config = dict(
    arch='resnet_bottleneck',
    model='image classifier',
    dataset='photos of plants, animals and fungi (iNaturalist)',
    train_examples=155796,
    image_size=64,
    crop_scale_min=1,
    horizontal_flip=True,
    translate=0.06,
    targets=['class'],
    num_classes=15,
    norm='batchnorm',
    hidden_act='gelu',
    channel_attention='se',
    depths=[4, 4, 4, 4],
    kernel_size=3,
    stem='deep',
    avg_pool_shortcut=False,
    widths=[256, 448, 784, 1360],
    loss='binary_cross_entropy',
    head_dropout=0.2,
    init='torch_default',
    residual_init='none',
    optimizer='muon',
    muon_scale='match_rms_adamw',
    learning_rate=0.0035,
    momentum=0.95,
    nesterov=True,
    orthogonalizer='newton_schulz_5',
    adamw_lr_other_params=0.0016,
    gradient_noise=0.1,
    max_steps=5500,
    batch_size=128,
    epochs=4.5,
    lr_schedule='wsd',
    decay_fraction=0.2,
    final_lr_fraction=0.05,
    warmup_steps=160,
    weight_decay=0.1,
    adamw_weight_decay_other_params=0.01,
)
Rows from block 10 of a small image classifier, named by matrix and row number. Rows with one number belong to one channel. Each number is 128 + 32 x the weight over its row's rms, rounded and kept within 0 to 255. All counts start at 0. Numbers have three digits each. After the name is the row's rms in percent of the matrix's.
After each channel's rows are labels from the 100 images, of 14976, where the channel reaches its highest value: "responds to" is what is common among them. Only what is clearly more common there than usual is listed. The data: photos of plants, animals and fungi (iNaturalist).
# convs1: 3x3 conv (model.blocks.10.convs.1.weight, 192x192x3x3, each kernel summed), inputs 0-191
# convs2: expand pointwise conv (model.blocks.10.convs.2.weight, 784x192x1x1, transposed), outputs 0-156

convs1.150 095:102094147143120149143123186166108177158108127171155169138111190101069151093060140126094166157102196127102170196142195097110117114119103124087148114139103101116176105121150084122124092106149099101081096141151135103123088103055085162099160196140126171103085128184135115093111133088106149141171125062159157090097140104057095118115144080118158091120123104150094118132129123147144116104145175190086093112072142142168152112077119141124126157118080066116096188130141062138089101075104090178097138122089084094126211109161165132089154135157126129128116124130111143113142137145066161136
convs2.150 100:135145084095167095163121133110136141121145058115148166135098146179168123122117104150184099180142183155095104086160152090115154123159115110137125138184142148132149150099180094125111083078098116108169103144189097119114122144118131120114154085111122093111116133103109078132152090075132136140165136105137168134134130217104150104121128134101126140096154199196116135132175150070092136125069073209090169119090122104168118104134086042080156100142104094184163111153097113123139161
responds to: phylum Chordata; class Aves; order Anseriformes; family: Anatidae

convs1.109 095:108123171113098180157186161104172133116119118154118115134094166141149149127156139157230120115195095102133156099155128155130152061231121161128140124186152117099165101130093190118124172099145164142142158080130106121110128129116070097144095128111122118091173126127116123126139107185121140116103107123099114119119137128130202134115158141161149180108157165171177160124120141133111144214099198095104113133166113116112116137179147087085110151167133121107061101093153057138118106092111109155176156061125121039088114094069078155112107072146128104100122128127117121099163174091115175163
convs2.109 098:127144135082133145143129108127117131171098110140124148104108105113080167103064119136090085103145113157090143149142112097149145115166105197085147139129111174059133109157139180166111118078118181087079111119113097110074127107122132108067104145148159128122129135102135102140131108130153077130111104135158154140140078156167146140107109192129202119054115100167154164092059150126146099104090140144193111123040120131108106138152111154126132204163063136118085141051144143208200162
responds to: order Charadriiformes; family: Scolopacidae

convs1.107 088:186135187181165069139126179145141017089096100106106160108082180165138160171127105109159125104175131033107137164070094111095149180123139125106143092127153137101165101142145141115148139110093140209152121149132121142116170184080125117065168122104153143096161082146167111110111179176139151132105109120141117093125136106106141123123194093107113051084127120159112113146087101119134130128117118105116110137126164081093111123175131126175138108113153078113138104096171152115117202203100086132159108088083128134119106101123150094135155213194139147086121147122178119152090125142124132150
convs2.107 102:180169187063228138083121121132112126106104095149173178159134129178140106115115107093073141120137156182133074084092142086124092088108130108104111071093101151096123091174118181127136101168217129146108171118097091134181149166136119156118135141149149166133153124117142151127104115132132112123115091124134077167137129083117131174102187073166097183126132080105129126155120117100170103128148101092107096165135163182143148126075099083137138198125173131025120117146137149088149084
responds to: class Insecta; phylum Arthropoda; order Lepidoptera

convs1.120 104:148145112179127127119198096083064122088107115073162101088104100126123171130095051086104129118122069102152098103132101183160137129162133102106158122092091158122125142165110088085155076023200095107101127154128119076112164127169121154164108081100138108131155166122118129166146087095137188136089148120176134127101071138103217121091105148107089127125133139136154124139079114131130151116117122168118121117167129108082105143158163073149060119142121174156161077152100174085133111096162121149079112095124124152134100100074140116190100134119167135091138123085186046089110113150090152135
convs2.120 104:221072126124136155175090144092133113155110145178139120148164130131072150126168112112088110146140113091108127124184153119105129115150153148140129108138162094137088138120094179133115101169116120122161179182098205134121098142181158125098132102162150107121117125133151152125156126179109105159094111116098080154129170150135166158104166101115107112123127121115107104092105161187188102123110114167106112170121127179157119172200107141156151140127057159128128159174223152101114113
responds to: class Insecta; phylum Arthropoda; order Lepidoptera

convs1.164 098:125181106061193102116168114153116150105198108100095146082126164166130106097102170134095112136156133129220117111097105101149164161121088119151147120153159134156111135104135142166130157111136074153131159157154049158042095155100107104144156115145116104125153158086119122125123128119086093178107112156192225107077124126118090181074185131127159068152130139096103120129155129130118106119122058132192066128092107082066167112115130133113151127181144103060145172196107099151134153120069123120099115111120092135186104107136140131141164130098129064159123123131131109144128133073117073141
convs2.164 101:069128122125133066116079123151096081088108178189116208129132123129100115073135160141180132124158154131106134083145088101121097159176221048130149117201120168185167136121174132139104082135104127131127087161120153106125129124215102209138127117084142102151114156129078143094180104092134129105136084166180098136143193094093120119104053133122134109133135136160191155143150170182084096124156124085118169132134126126086119152095141138118103101202115134086043133130096152084192113
responds to: phylum Tracheophyta; kingdom Plantae

convs1.138 082:157176128125159146113188101130138130148150101153109091089194161148142109101111223170117130102171151170179083086161111136104137169121144137098097135142093131089127115115155188167122108126130137144204110093160163177153117102100133140131094141130141098202153126120190133146100093183175098127171153213172174157180110172125119152155112101120162127142119112130176102157190146144129118131127127204193147149099140160147083098077101109161105190187132137107150097087099096126146158094138202054186173134136103108124135147110176164134121137127146100171092127147175118133146133083104130149
convs2.138 098:149121156077114143067091135186105144125145105103146135123135139103117107079129157083122095100128091131097169178091159150137152116147120097107202139139110123206121077121090127142085149091192163159114125107166159141119103098070159183121159099160133166103107132147162141073091088108163065174160115146101200140156147128073109163100147132121105063136128091149129180115090129076070128117109138162115132127175155116165138105145143078084096097111123046103158142130182179124093126
responds to: order Passeriformes

convs1.128 097:102105121173132171120144104070068123074088103082134107136156083095084121071120106098129130090133143103109101056103124158129162115144163103157095103169184129155116082141099137149122119212109163172098138100095182094151130069122185095127119159122106123133130112111111137172106099120139109097057107081113074106116059151113186096190089181139126099147134124139105118154061124121112160076097115068092109098109143151061162096109135120092100061149136148121131098081093174086128086076115098124084122147154179151148168083101105150160077143191077145099082123095135110139133153126120150140
convs2.128 099:124117072094144187126124142142056111175129123126150140112095078154105108156090138144053120144121163108095085115126166133160168103199109136156121140136178131190106142115099110146131185130193096060138154163170140116170097163126157112153107109160112082146128168137119102119147128134086130181096144156094117150110103148158124162155117120151169100169171098133166150108125113101101093174055111173056104164180094161151127154125208109128110079127131152152169115111169176123112141
responds to: class Arachnida; order Araneae

convs1.73 095:133101165169115081115150158117131121091149088108179152147134169185105136131182108107174069117114079165175120151168147095102163122139193174123144169133096161124139102127147122122146087128147093136054109138177141116108105197121179128066121130119124127232133095125099148144104111142142063117188155082149162125078136145135115135168151120149153094159103113086118102115078141148102144124134216075142113153214132114055108136188117151133130118095152091119151072100115131090097133137084072145207159188174102110113163073137119126101149130101122131155180135143165151144124133106111128176
convs2.73 105:150097134151154113121120142154183188132111080168151177171148162142192160121119066146122144110145177215138178110136151142092148153152121139129144154148109127116081158124081167131086094128123107103123141145110139109120161163123125160108137073065128149128161129126115136086112145168126090146122132133153128151146094146132131130128146062101151133113111162118136128119099153171076166133102165126101116122121123155125120121156116148163110121180160147175120176140102098132136140
responds to: order Passeriformes

convs1.184 111:142112109093131101197114118205044123158144148168163115117153098146105159098093082094087106081102105106170127168191134143177127075143167129102135223107126129108132179165172121188095138091132110119100153172144129090116147121123122156143075081165133107073100157093131148115167080111136145078095186088081107121131163103099127089132144137112112185102128150110147089098136128174131178094182107217117195124131118101147135181108115158128124191095141131118078110124112113154118109102109159204168102192103180123094144099133149085193119132113105150149112116144153148140102085153104122134
convs2.184 099:156150108130097137124134171135169115040138141177103134139077107171128135102127148134140124116087132114095137136129131141116153096055148067099064139120150078169095130136099086149167114160134080128129126138124088137125128123130149118144058180097107129125117138171104154134097117125141153146121114129146130139130167186086235165146153126086120173126084105081121121137085130138111152168078165113127139093104192130118129208178099117156059119097201148105203154164148134148174140
responds to: phylum Chordata

convs1.65 102:106105104121119129187151154155116180174097133164142151106057119119117094142096091161091158152119176135103145138174167166132102145140144097157113140137162080179142088166146148122164053145173104125135110135129155144153136140079107113146072154128137105132123112103169118136147175153117160132081123129199155087158119146020133161184107127114071171131096170172144138116135155178108175177129143078156117102131131138059152132146150132130149165084109082088162139233159174129100111137176135202160134141123168152095147155159148058102115132069142141139105149121129159051180162133125093147
convs2.65 102:122111147115163125100137100072104220143176090143165145128161129135128120091099144060165112125183137088099132132120098087088203081118111150110108106154155168119081093124098102142148130143147089131110143117138133094198154115127159163174124143114077139131105125084086127105094093144127152138090133132118147100124145122133113161108064102103105172112169158113134114087104148163210143083119106069134106150103108024109123125181161124091155116146140115073216137110105108143082047
responds to: class Magnoliopsida; phylum Tracheophyta; kingdom Plantae

convs1.66 095:111097107087114142088106133115157142129151109161103110136098141154124162108218101155111104175135135133136171143084123155114146127193153171099155125166172106152193101086151160114117100153136168064128185150112115168170133127122144119144092157171144148129087171176106119103157147108137105122127130192100183165077142133171110215111146125165118117114082121124125102128130095175135120170095066147163106162068157110124159161054158099089174146101068110112114154134174087121067175134084138142104135153164058128109136157124105199111125114138098129113168155144102207076094127110198104186
convs2.66 094:106142152128173100063135089120173097195098135136088131107160114165120204136152144137185114057179150070101094106159082081103113131136174104100131052164130098086143089120140107167121111099098129157140135112132206120118102131186079145143116149109091095071149127130170164094131147126153153113139064110088167133110090128157134188115136157075161074093130118103115111062090119143133110190085098119141142143131131141118101103141091155080145174140095162126177157061121105096144179
responds to: class Magnoliopsida; phylum Tracheophyta; kingdom Plantae

convs1.5 096:117189084101125129136157117124098118144132103120111126110087089126094124100161076077066190081145154113085133192139121164099164077077069125057129162075152140118134104110082088149081116117107119161113074140178115087109082163183111141099114121107147094116116129141048127103154132139155075134136107079207117120127088154105129091078139138079115067184066139060070165084087104097153115115166160103187085070121140133114121150069136133133126137133089083126185176098128077148125134139148137138096106103113114100135110123124142096151104170171138110120139113130056132102105112107170098094
convs2.5 099:167139161092157100150102114116179106157109175097134191037168126160178197151095115089197159111091134114153142134126136118178108093085092124182169131069154118122150127107154096119109111089107151127179120122139145136101083126138131138131087150133042137088133176098126142071154153161095066134078146120166112147164138138106119149157188186152110099143137132129111158099154143090116140137089113097177149145174045142094173182122173080124185127133144131155104095093156141175134108
responds to: phylum Arthropoda; class Insecta; order Lepidoptera

convs1.55 086:117153117112151122132115169099038145143149106118085098149145174136187130077140101109067205128071145147113131157096098063077145141113156055168149109156131175098140101177139167126108147150109076132168142130091131085133132159075159130155153174126124125176121126121123119110123096120114149138144134114150193142078139132139093114095147159187182067123116087132119143132105088120137159025133121095207108157150099140170125160179163192073165134151119092105146175067125116121132130141085135087151101106169078085191138147127129144163077156147155113067114090140161137147144100134105137179
convs2.55 102:119144163140161086123117099110182139136127205159122201140138137113126126102101124114128153083111167144135173078160106112108184135101165105090176153118109138144121121119150124137153133077130089126161216196159068119113145134133083117101115110127105125131116142078131156179109118090120148098088108104150121169117106148116122158111109123113134085115161120120156081128157090125134153099090139115129167113096184107138127159123076084115146160083082102101124095147066118120144119
responds to: phylum Arthropoda; class Insecta; order Lepidoptera

convs1.170 097:041146146107178158065093087090172095174107106164194176082120107138111128151065151139094186129147155113097104083071153159104153099100157121154133130134201147138125117104137137098131133105124060103133143101098093089162119116114161076144118083205095134113108119156174140100130184137123141122157191088100207136135182103099062117115086110078145169085063095082143102121112161155146083152119099147135152159174141159193213149114113106148101155184135148115090130144152101088141159118133129096174144112134157111149124171114141109124168102131158143144115121142112134171189092147140116114
convs2.170 097:095092154157152074144068152133146139094129128129196138110208151096159122112184088096165151093137080137179123136139088113142142147117130158138073152078122133135205121147149176129144120115150099157151155175143171128170102106101100097155158164130158157135123128110134154134170102117108053104141097119074133107148111148139166101171134096092145178085174152131149121118049140108154110173181132140158181099120123151157093100079129136118120129144114139123087151114125104087143110
responds to: order Passeriformes

convs1.62 116:098151114187118092153137071102116110149124117091088133108109085161112071141129117140137099120129112125090129080119138141179112048136148136149185083137104140125107100100128102127139140179122184068171126083169084135141077140072073121218150091181159085133159136138122138093140119108133148107110101157111089119148119205157157194168110124161103174061124125145135123201196111169148182163126137117082090125111157161087121134154129099108113067169144085164058119128143146090082115163102102148119067195165123082107117134134099145152127091144117124052128107110112128127126200109162114129
convs2.62 097:165133132089117168064167114148138094090100151148137047120151067146112122108116163108177079115099146115143148112099112108117127161108123156167158124118103104080103129129100129090103124177155098071116095104126136107129133104098146085116088146118154093126115151116140153090124135138099117140175200134174132095113162108132162115092110082142179152150179101197162081168118184131132144149090160123175089102127118146137089153091175108094160165123094109098131216129088146149061072
responds to: order Charadriiformes

convs1.51 114:121119112135160123098123119110145159128173133163150135135099124128132116147189152124132170150139118129121152158161143136140161125112123071079176162182229196170133094128116215129071179211115133125199146162189118117149112149088107123119136085145149129096164154148081092104094157137146121190136153184134155113141089134097109125109138139183150127128179125118136105133129099078114111165160119162130145147139088066091200113068125111096173149145090115134078143128161113142102144140110137127122193082218074110128125139169081110106112124178133134155109108137136166103063157111156086215
convs2.51 096:074138098055078146102222149108112117109094108132149117131134098149122150102114136158185114131129138159116117175099136164167130128132255158158155035124156080095084135085116143111123135102168101155091166174149143117090118124127133116110066150158164118104087131096102168173117124115079104083118188029110117137133079086146123172129085092107118144138128119148117138100175119126149144135132122144119078148150150140146136158132223122093113147161136123073146141175098084074104049
responds to: kingdom Plantae; phylum Tracheophyta; class Magnoliopsida

convs1.10 091:132098082175137120188135131089134144130089146174096134096104144200176114081070153060061164188107146157148093127134138105194190141135165135081106125074128105092152158079191132131094127079135177145154121172140117141141146097073094146151136174134143101096079141193117124099093153119114117129116128132138088109050107087105136117154110053195153135161096099129118085119128125077194153123106124146157127117126101115140156107152165161129149131096121118142176075066147171105114170154161129094098111138050124027127163141075074101178125125140123134116133121158117115111127102126110139125
convs2.10 102:142115143185114112130112137130158091114096096130165092162171128153082138108120147107105096089125107162150147116185134117136160117122123140118118160058160139103182117152114096140146082155135123140089203078096139086076126174127114171135150136150088131154171136163112060137115139111089170106077145208146167133127125157102139174140146166177108117110140116097189172139153149198181168103115178111095146093125122096109139178158085164189117114136166142100122158136131150118159137
responds to: class Aves; phylum Chordata; order Charadriiformes

convs1.34 093:184100151122119153139108141134105145086137108104093100082114107139082098058205112145143137135149135110127094071098119145102145114205084107153160134185133124189128171090118147139108124124146180091081142110146132089110138176093115113112184083107126117072120114119135130137076110151153072179113129177099074139151122095133185124120109083194147143111113182077139121157144071119150165134078135089090094119049105141132105111126123104155112087097061172135075125102114105097183172167134117136116136139104082138091128142114071103157079125150086176114176088149076090169067170131182165107
convs2.34 099:155165086118085128137135119160156081114140162120151081152067110068070127138130119134112127160109119150127139123135152089210136152151135119134119114132134096123142157146133127098134096095141101161132171123143172162155195129123152137060141118140093120144122095119169092130117143103129150151136118155197118149115168099142108113142064154181147158100182114073114139149055157061086136147122146145130130172167112084100136092189190111158088163164140127085152128117145089121131134
responds to: order Lepidoptera; family: Nymphalidae

convs1.16 100:137086056136145092152155059112111092114118094116104085164123093137104110191164081103124081115113125104104119108129127140125164064156064099146102167152145088135124185125078122083074137094114192084082060055097163063119099117151113159169111090129183087223181149117103117124124166117106162113075136141117130127055169175111065085107124100112146123083112120121153157165118201140125128091112155122128156144148117158109115147169097155091165088154148134111173133118161165097113134111126128105115145145102208159154091116088120092122121101101084100120122106089108177135093140150133122085
convs2.16 102:085118100109044129134079128108133148091133121111133149038104164142142167119123081127138105119130146085107150109142069182178121079111094135019130119145149123093134138105145136088058119115049060112147130123118147137126141095139158104118185074111105096116152115095072128102153096140137127115137135145128091205125194094093122161144074150107119183068107111092163109100114133138104110080170146135217126156084158131143101185163123130113161205163134075151134095153172109142129098
responds to: order Charadriiformes

convs1.84 104:075156136140194164143173103172110134087143094143103100120062158103161116097095131081081072120157134137165156130146125132123068170134114069116122077094112187122202094140147117115104120176106146144195134124127158095117141147216121147132088094097083089133099166166170182132112150115113098104076108119072129123117088165071157129186091114161112168146217128103112103112134090068069141114114087084143182160095093094154135132097174058118127075178149132150125093110154146075151141158146138124112104168171154159147159061124127164094131140116101133146138106137121133141156093113114094110
convs2.84 100:131126110128103186038130108139121161116151112129031143170147104141152145154101100074128131140136076152146103127132120121101129145110156154173137149143062097073154149080165133152153122078095116096105112126136096136122150119154122156134140123117128107098112106082239186163128102175131131135121146083089167103099125133132088170202110115159088139155079133103064083149084089171123121105119183096092141156113136065134123141133151129128127127167127143096129145157066187175124114
responds to: phylum Tracheophyta; kingdom Plantae

convs1.118 100:142162121098179160104146179151196139149124154150130183141160102145121120133128095162147175097080177160124122165117202042109142130145102178056159178174146178083114115077160166095150077110121121171162133137142079156128129132106177137188098090103101147135090114198195121107128174172140179109161139127139144134094128097143083146082115089123129166176065114172103114123224139060098145167142115104116154143066131144168182166147143081144102174125134110139167144145112121158122112109154114107133159101099120120157094149107198107134114139146150135166114127146166125152159148141116062144
convs2.118 102:115144153082122082139117144122151087122181091131076125094135107081107099125161118114142194089123123123099114117065143087125101139096077141178123126121139107112144133139129087184125148159127118135120151130146129109118154102170120116111079128138070141153140100097151056124117143171137114201128062122140119104137061134111124136127164062137127092068093123167126197161089191090121175104153127133105154144181074146201127127101105119132192115099134104126111133119134140133157137
responds to: order Passeriformes

convs1.69 101:074118160060122138149084108105164172121130133137116115138107171126140158091104139062181096124138141130101104136134111105130129095160089200145090181184105095179115135114112100149084128108113153124074143127174140136117079136120078159151078099112120104077072085147132104121111115124097152158066088156080144185175176176103148146091123122136128165093154101154126074132223118115100084198130096135021174070149105126134113072086120122113124093062152107124110121141140135206110104091132100123140117094158131124091073126148174133131103125124147040140134135165117134173127096104138127136
convs2.69 106:143147162117159124153144095134150166137084122114083136118170075130126100145142114112141168157151143144054100125077102093133144140150090165153128133175133124089093184090133081112157116101156065088096139119198140152051100102172180140198083151137137166134134107140180080127104154103059110137131070075166154103180136113115166175129094107118112108089093174134135126101136135095147149115142195145195086173069164115107140126116109164109136071125096122165184131115110079152103161
responds to: class Aves; phylum Chordata; order Charadriiformes

convs1.130 102:140101105095132094195105180133109084100158095032095163099156133158108136125166050110078099133131130069119176173088108092146111112098106079084129112156206120076132106148141084048169139133107138091045110120063111139122112157120184120104102102129156090126093071102090170120111142134078084122126106132076142097106127106094113164116126172131117125152116057142178150092126103096110143125102157080099111091157073123116129125149149074108128132072109135132134126161149120122110068148165068131120094119167140160113089114128155147141159098181106101090134189110110154081095092121118138069
convs2.130 097:118147143122128193144109100161183090092141114098148169091103126085129157086175113109092087117154183083124103127133112152154155164132137116122155129123076069109155074139165132126128116110085130152126172118098136127111111216093182172169111146163174119168171088164098124093112129117135153126198164139159153154105081113112108097069070110149142132166143090136149087151128130125132176116108030075154169125185155118132116121104113102191165145138124068131108161124113127116149141
responds to: order Lepidoptera

convs1.75 122:089061118151096072197136117099149135162103129151098128168158132123136162129226112183104162172123141142074207110126085152186127143134152131124096064139168133196180127188174159107129102136136139189145179125110123115120148144096094148147124106163141131084171106114093157138129107119167163083135136108157177107107121172183156159082090128170040046123136087104194166147155158130168108125140143159088165144145166100091130163115155165114144198113141108146170150163137135098094095167128160117141069118113146125111125117114102169144158126125155159129101163117134197151116114122151147178
convs2.75 101:134153097167142118121087126123136088101097121119136118101163104153166189093118117154160122117148107147142087130127106118059138150133087114143100147114140083138121129130121196146109106098152130138167125114153146153115124141088152162108092086107075157145077146156076044115088102123089142110115096186094108093162146126133112125101101105072087128127095110144136108134099078152080148098119026171139106144118055118172170154184202137129144151133089140133101093153134182076138166
responds to: class Magnoliopsida; phylum Tracheophyta; kingdom Plantae; order: Asterales

convs1.114 095:135130103145090146150103087135122163145155181101104147127137068072102148192146107138102146134150122110076113153170155184077142098063120141143139146065152084052145170109111126061174186158166128129143088139090136098152091106105164102087122087107181111128111117133094095147123112075160114061096196122135099091146116159116152121113108182110173169116124138138115153079126100132125088095136059155134154086148146140158105134111097123065114124093103120197104135161138091146127107108163144144188148108212157218178095156104154141123083105141077103117149067101117155095171103148131105124
convs2.114 099:153119109155107148078089065156162113119085122128072130105098045116128079149138115140157117181107106087142112152095082144161142170126147161139140103140164122144113106142113135137106055081084163176087108147150119121066155099146097066133121118139090147123108109078186130087156134162116117190188118190079177159089073127126187168163106085160124142205129104116117091104130070138113142093146126152094203144105118074140117144123122174119119085083090146102054124126121141060141159
responds to: phylum Arthropoda; class Insecta; order Coleoptera; family: Coccinellidae

convs1.144 104:110164097146084113174152061097158074159095122105123080134138107077136047123137100129087095057138097051105132150118109130153109115113086123121117098131076074101144074115127116107109085115111161079132062198094092128164135093108169114136121094139096084152141143103133107138171108141089126115122171144144105126137156065103087109123085099104175101121104054058087106144129109157109063080146155108176143158087118146192094104118176093086117101109165142098119153101132115114118118126078111120085087076120080169194134184115098074133122166121162089118093148078129141075118142107118099127
convs2.144 104:171133141106128186157131166118124167182128102106086091188128141083167138113119072179110149051101065125121101151085154121141109100123169160102140103122082139128091100169164170137136149162176108142155162124109126122116129143101110071140130091142109165122150164148211084089122111166137121127182149169134141157088101158140158102164122132083132144113093133226087161154119134114199139125172149152185117117109163139132112137135115175131149167107147134128113162126073121226073082
responds to: phylum Arthropoda; class Insecta; order Lepidoptera; family: Noctuidae

convs1.60 113:105143142118133146140109141140128113126096118132163126129168141153140112142135146191150159127131162165158126162098180156136164081075115146116093129055105136109150123083152104160099123067154088176151121131118141150135113205078129160099134162110083136093126077131159147136071163132115071143188106128142107077120074030128181075155112090108091169161131070136186133093103142117092153194135118153133134113112123125175097126063130131136132146132071145090159125087125129160150135194125147148086089112092080122107163115129101125047137154136172124176155128127158108152238072122109198162
convs2.60 100:149116137210108143186120102169084130091112168171152146125113200152183066109125133117122116100134118151166115168128134135122189149084118111114136146166129109112110142059121183086111119126056110134122085115088113106108121095096094044141082130175125156080128124113107120139180129118149112088119099143080191114137149122135139155119136189087129168162103126147109107173164156113111129116142093171080111145159118102129131100162146073116134086089141130087129106144103152128164108
responds to: class Insecta; phylum Arthropoda; order Lepidoptera

convs1.48 109:142083108101123102153092122108075187114119156122077126084121121150109121108128102179158081179059172135116148174175136134121117107153120126095155120094186157117128079113125160154102064104109157173098173122120049071206126141149130163087182167114112158134095191138155114171092141057069126164111144086190140130158103077133131184132173076153097084130135070107117125136126111112128133108167136146107144090097119142141128145088108110055095146169108081105106142131170098125129106142118071135141165112152103104115109112134201125125121142075022146137135145144093151159143136101183086136
convs2.48 095:124176085140192149150118150151177108163152101137106122095117150153109125115144140147180130108199112218138122125150111124131101100151196121129133147077141130104134149137148105094117130187128106135089137126138097160100132065139139126115106049105105172025120165092136093166113171121102140161136172128087158174085133131140226145125098119110066075098149103183110141090086151172116151063127111104166144119134098163125104106161133112114075140190135134140141151088091097102070148
responds to: kingdom Plantae; phylum Tracheophyta; class Magnoliopsida

convs1.49 121:110165166131093127132102128115092164126091117131110111174116131127103118132153164097122127169136134184130182118193159122133086157131160137105106152109151136137150082138093160128167079167059169161125197158118131139142138072129159174077139048152127161113101142127078111142158094164118137101185095082085075131104093074138223102140132112201111116155206100091139153124083139133155102092151151154085136157142121150089102139125108088134120129088123064101094166113139186078096179199121162164103177145108113112107097129123070173103118125156185145092114178129123138087078132114159086172
convs2.49 104:086140128098114162103106122127148111179115097122082110148118138192099110115106126110047123179173166080125174088103174144145137117134076151114105201121072160108109150099093143149156187137126080092194098132151139164125153145107080107095084114085125114096104168168117188213189142139165092124160118125086143109159126114151158186130118149115104111113139117163144122092131126073146048125151121145115124177132166099112159042070147138055091149126121140094082117123085015152148143
responds to: class Magnoliopsida; phylum Tracheophyta; kingdom Plantae

convs1.43 105:104134127090099161164136135100170160174183035096074151161138117077114143107169109096090103169102083137089105108117102111073081149107141093164191102121148115148096106153132137083119132136141111141088140094127124126116177038154139195079076111119142095192170179100120085144173120083190132177109168188133129187136128102147101139109108145102132105167194139150138097081154128172072130085067155117144125118137167096117168135104113107105161122100111183114151170134099132138192130096184116123057126117149131128176128122120131165076170139130162091101140150135116110136167120147111124199
convs2.43 093:118166112126163165149117099148123059125127059163112096118146139131142138136172158068133137179137146118170143135153158156130169093070101179121110098133157158173180104127124121156108174085120112133069087132148198147183133112123092096141109144165084144122149132103086127123175146129117112123133117111153091125129104162105120179134172103161168095116148142103113082150059145218134120102098099075173104117149118125119134136100104121140142075090157118170076126153167029093109150
responds to: kingdom Plantae; phylum Tracheophyta; class Magnoliopsida

convs1.106 115:126114120100158168135146127123133133143125117178108211112144098172086098161205142152143121136137088108162179126147106139123100193154124140095137106163169129154167104116110183116137074170103106136116137087133120140168166077180074129128101072144134187105121119157085130112162117109192105132146155153092155154134106110186147206085090124147077099177178125142145105148125119129187139188144124095056189184148100145070186168133105152131149180120085152130134124131195117112103167174181170127128098083127092152153109174129129135150170151195135138105100175089163134132075131151175142149
convs2.106 096:111169086150134093129106109144114117076091144182091130115106097103099105173115111144126143140088130056144082147057104155046146071111110147140105079171226058104101180114126121120133109121171140137117141137111184168109135142075091116139078123095137149129147167110139210112134151074133077112084114104150135096071105114101181124089191122113096116103116111154071063111167134173140145080091188143089145091109100141137108105133151113162129217146133129061158185143129152137173112
responds to: class Magnoliopsida; phylum Tracheophyta; kingdom Plantae

convs1.140 101:139122057127133138074105180100092147125102122104154108119142080097075132135127043106131164131097113125145188161119155093179118106120127105118163147196175123056149114125082131099155075149170101109065177192128081070127126161117077125123140051145118113127113148133111130075194083107132157081063099114088075111132166142098108153119105091109112147161077126130078143128144100116068133155104118099159157136169092143167097097106127107165105096101134134141170082098149123154076113138083123133116129120080142135089113069145101033137093112077105182170102110120119148123087114167165111138
convs2.140 098:187110134131129111148107132127082217092122096108168144123116150159113094104153187151179106126068170165123119084120155089135146129119085129132122169174128156172155133120173142122135138105133089169161161185172123138199152074140084156124169099061174127129083115173158163136129115102086128196095148109129099145143117089117129126110129099077191143157129146159088177065103129102159146150157134064114189151133116132132127196081155084107137086174148143106196101099152110166102118
responds to: class Insecta; phylum Arthropoda; order Lepidoptera

convs1.115 091:179124102097141086146101126070162170120152138129172127113052111122145142120097151176067176134131134136099103108143119161144134178133145121153142126107079079111145127108130089120080040148124135092042139116135120162131144104137131207134144115106073146181139087144140166089100150150123123149099140109105074143129137154103128084095124141079106169154128121123134152098168136112122132132107096142064133051139133153130094094087119122119127192178113125163166149139098154057118064092192176153111116055052154097150074117157139069181148147099144070109145072133090089087099095105118105161
convs2.115 101:191139143094052044036096120096094075093094175117200102152138163164148115129117201125115140215116095180155162141230102139079098172153133117174149115168099094188096147130120089189120158120127081118145156147081138136200107121097174140096128144104137077135075056143039115096105112099069123114137166087181145119158098123088137126165106128134131202102106171104124146114125153200168114116105060154138108127123111112140118160131168173164181135127105151097129130114112113097159079
responds to: class Aves; phylum Chordata; order Anseriformes; family: Anatidae

convs1.30 103:106122143144106134134141151136120130102080196078120059158153153125159138086036082138106098104120112096112145186147113110097106136185123142137148129104073129149136134147160092129087089075108197124111123135129099099168145164112119098099118097197120144143162081099141093157110027097116146112143132052123073119100182116134105131177126127162050102137097167107109154094108141108121141088158170179153207122125110105109113105114155165144124123129126084136124094140140207163110131115139105151180118094095146052070146077096116145174120127156100071150122145152122118199064100099126108150
convs2.30 102:125120063115089089146180151125163115128107129131137115149109179161117084129135091114076094099096093142141143138098147157086096143111099129113139140149130153137094134189110071118114133191113117077115146117148115108119131090159118098134123125102123164097136140156138142099122142136085169065145138116112073092079126123136102129140163112084112105066123111114165147129120105112108115189125115080156173187155088125110121197177137079150131157159169132097148112134108099101147147
responds to: phylum Chordata; class Aves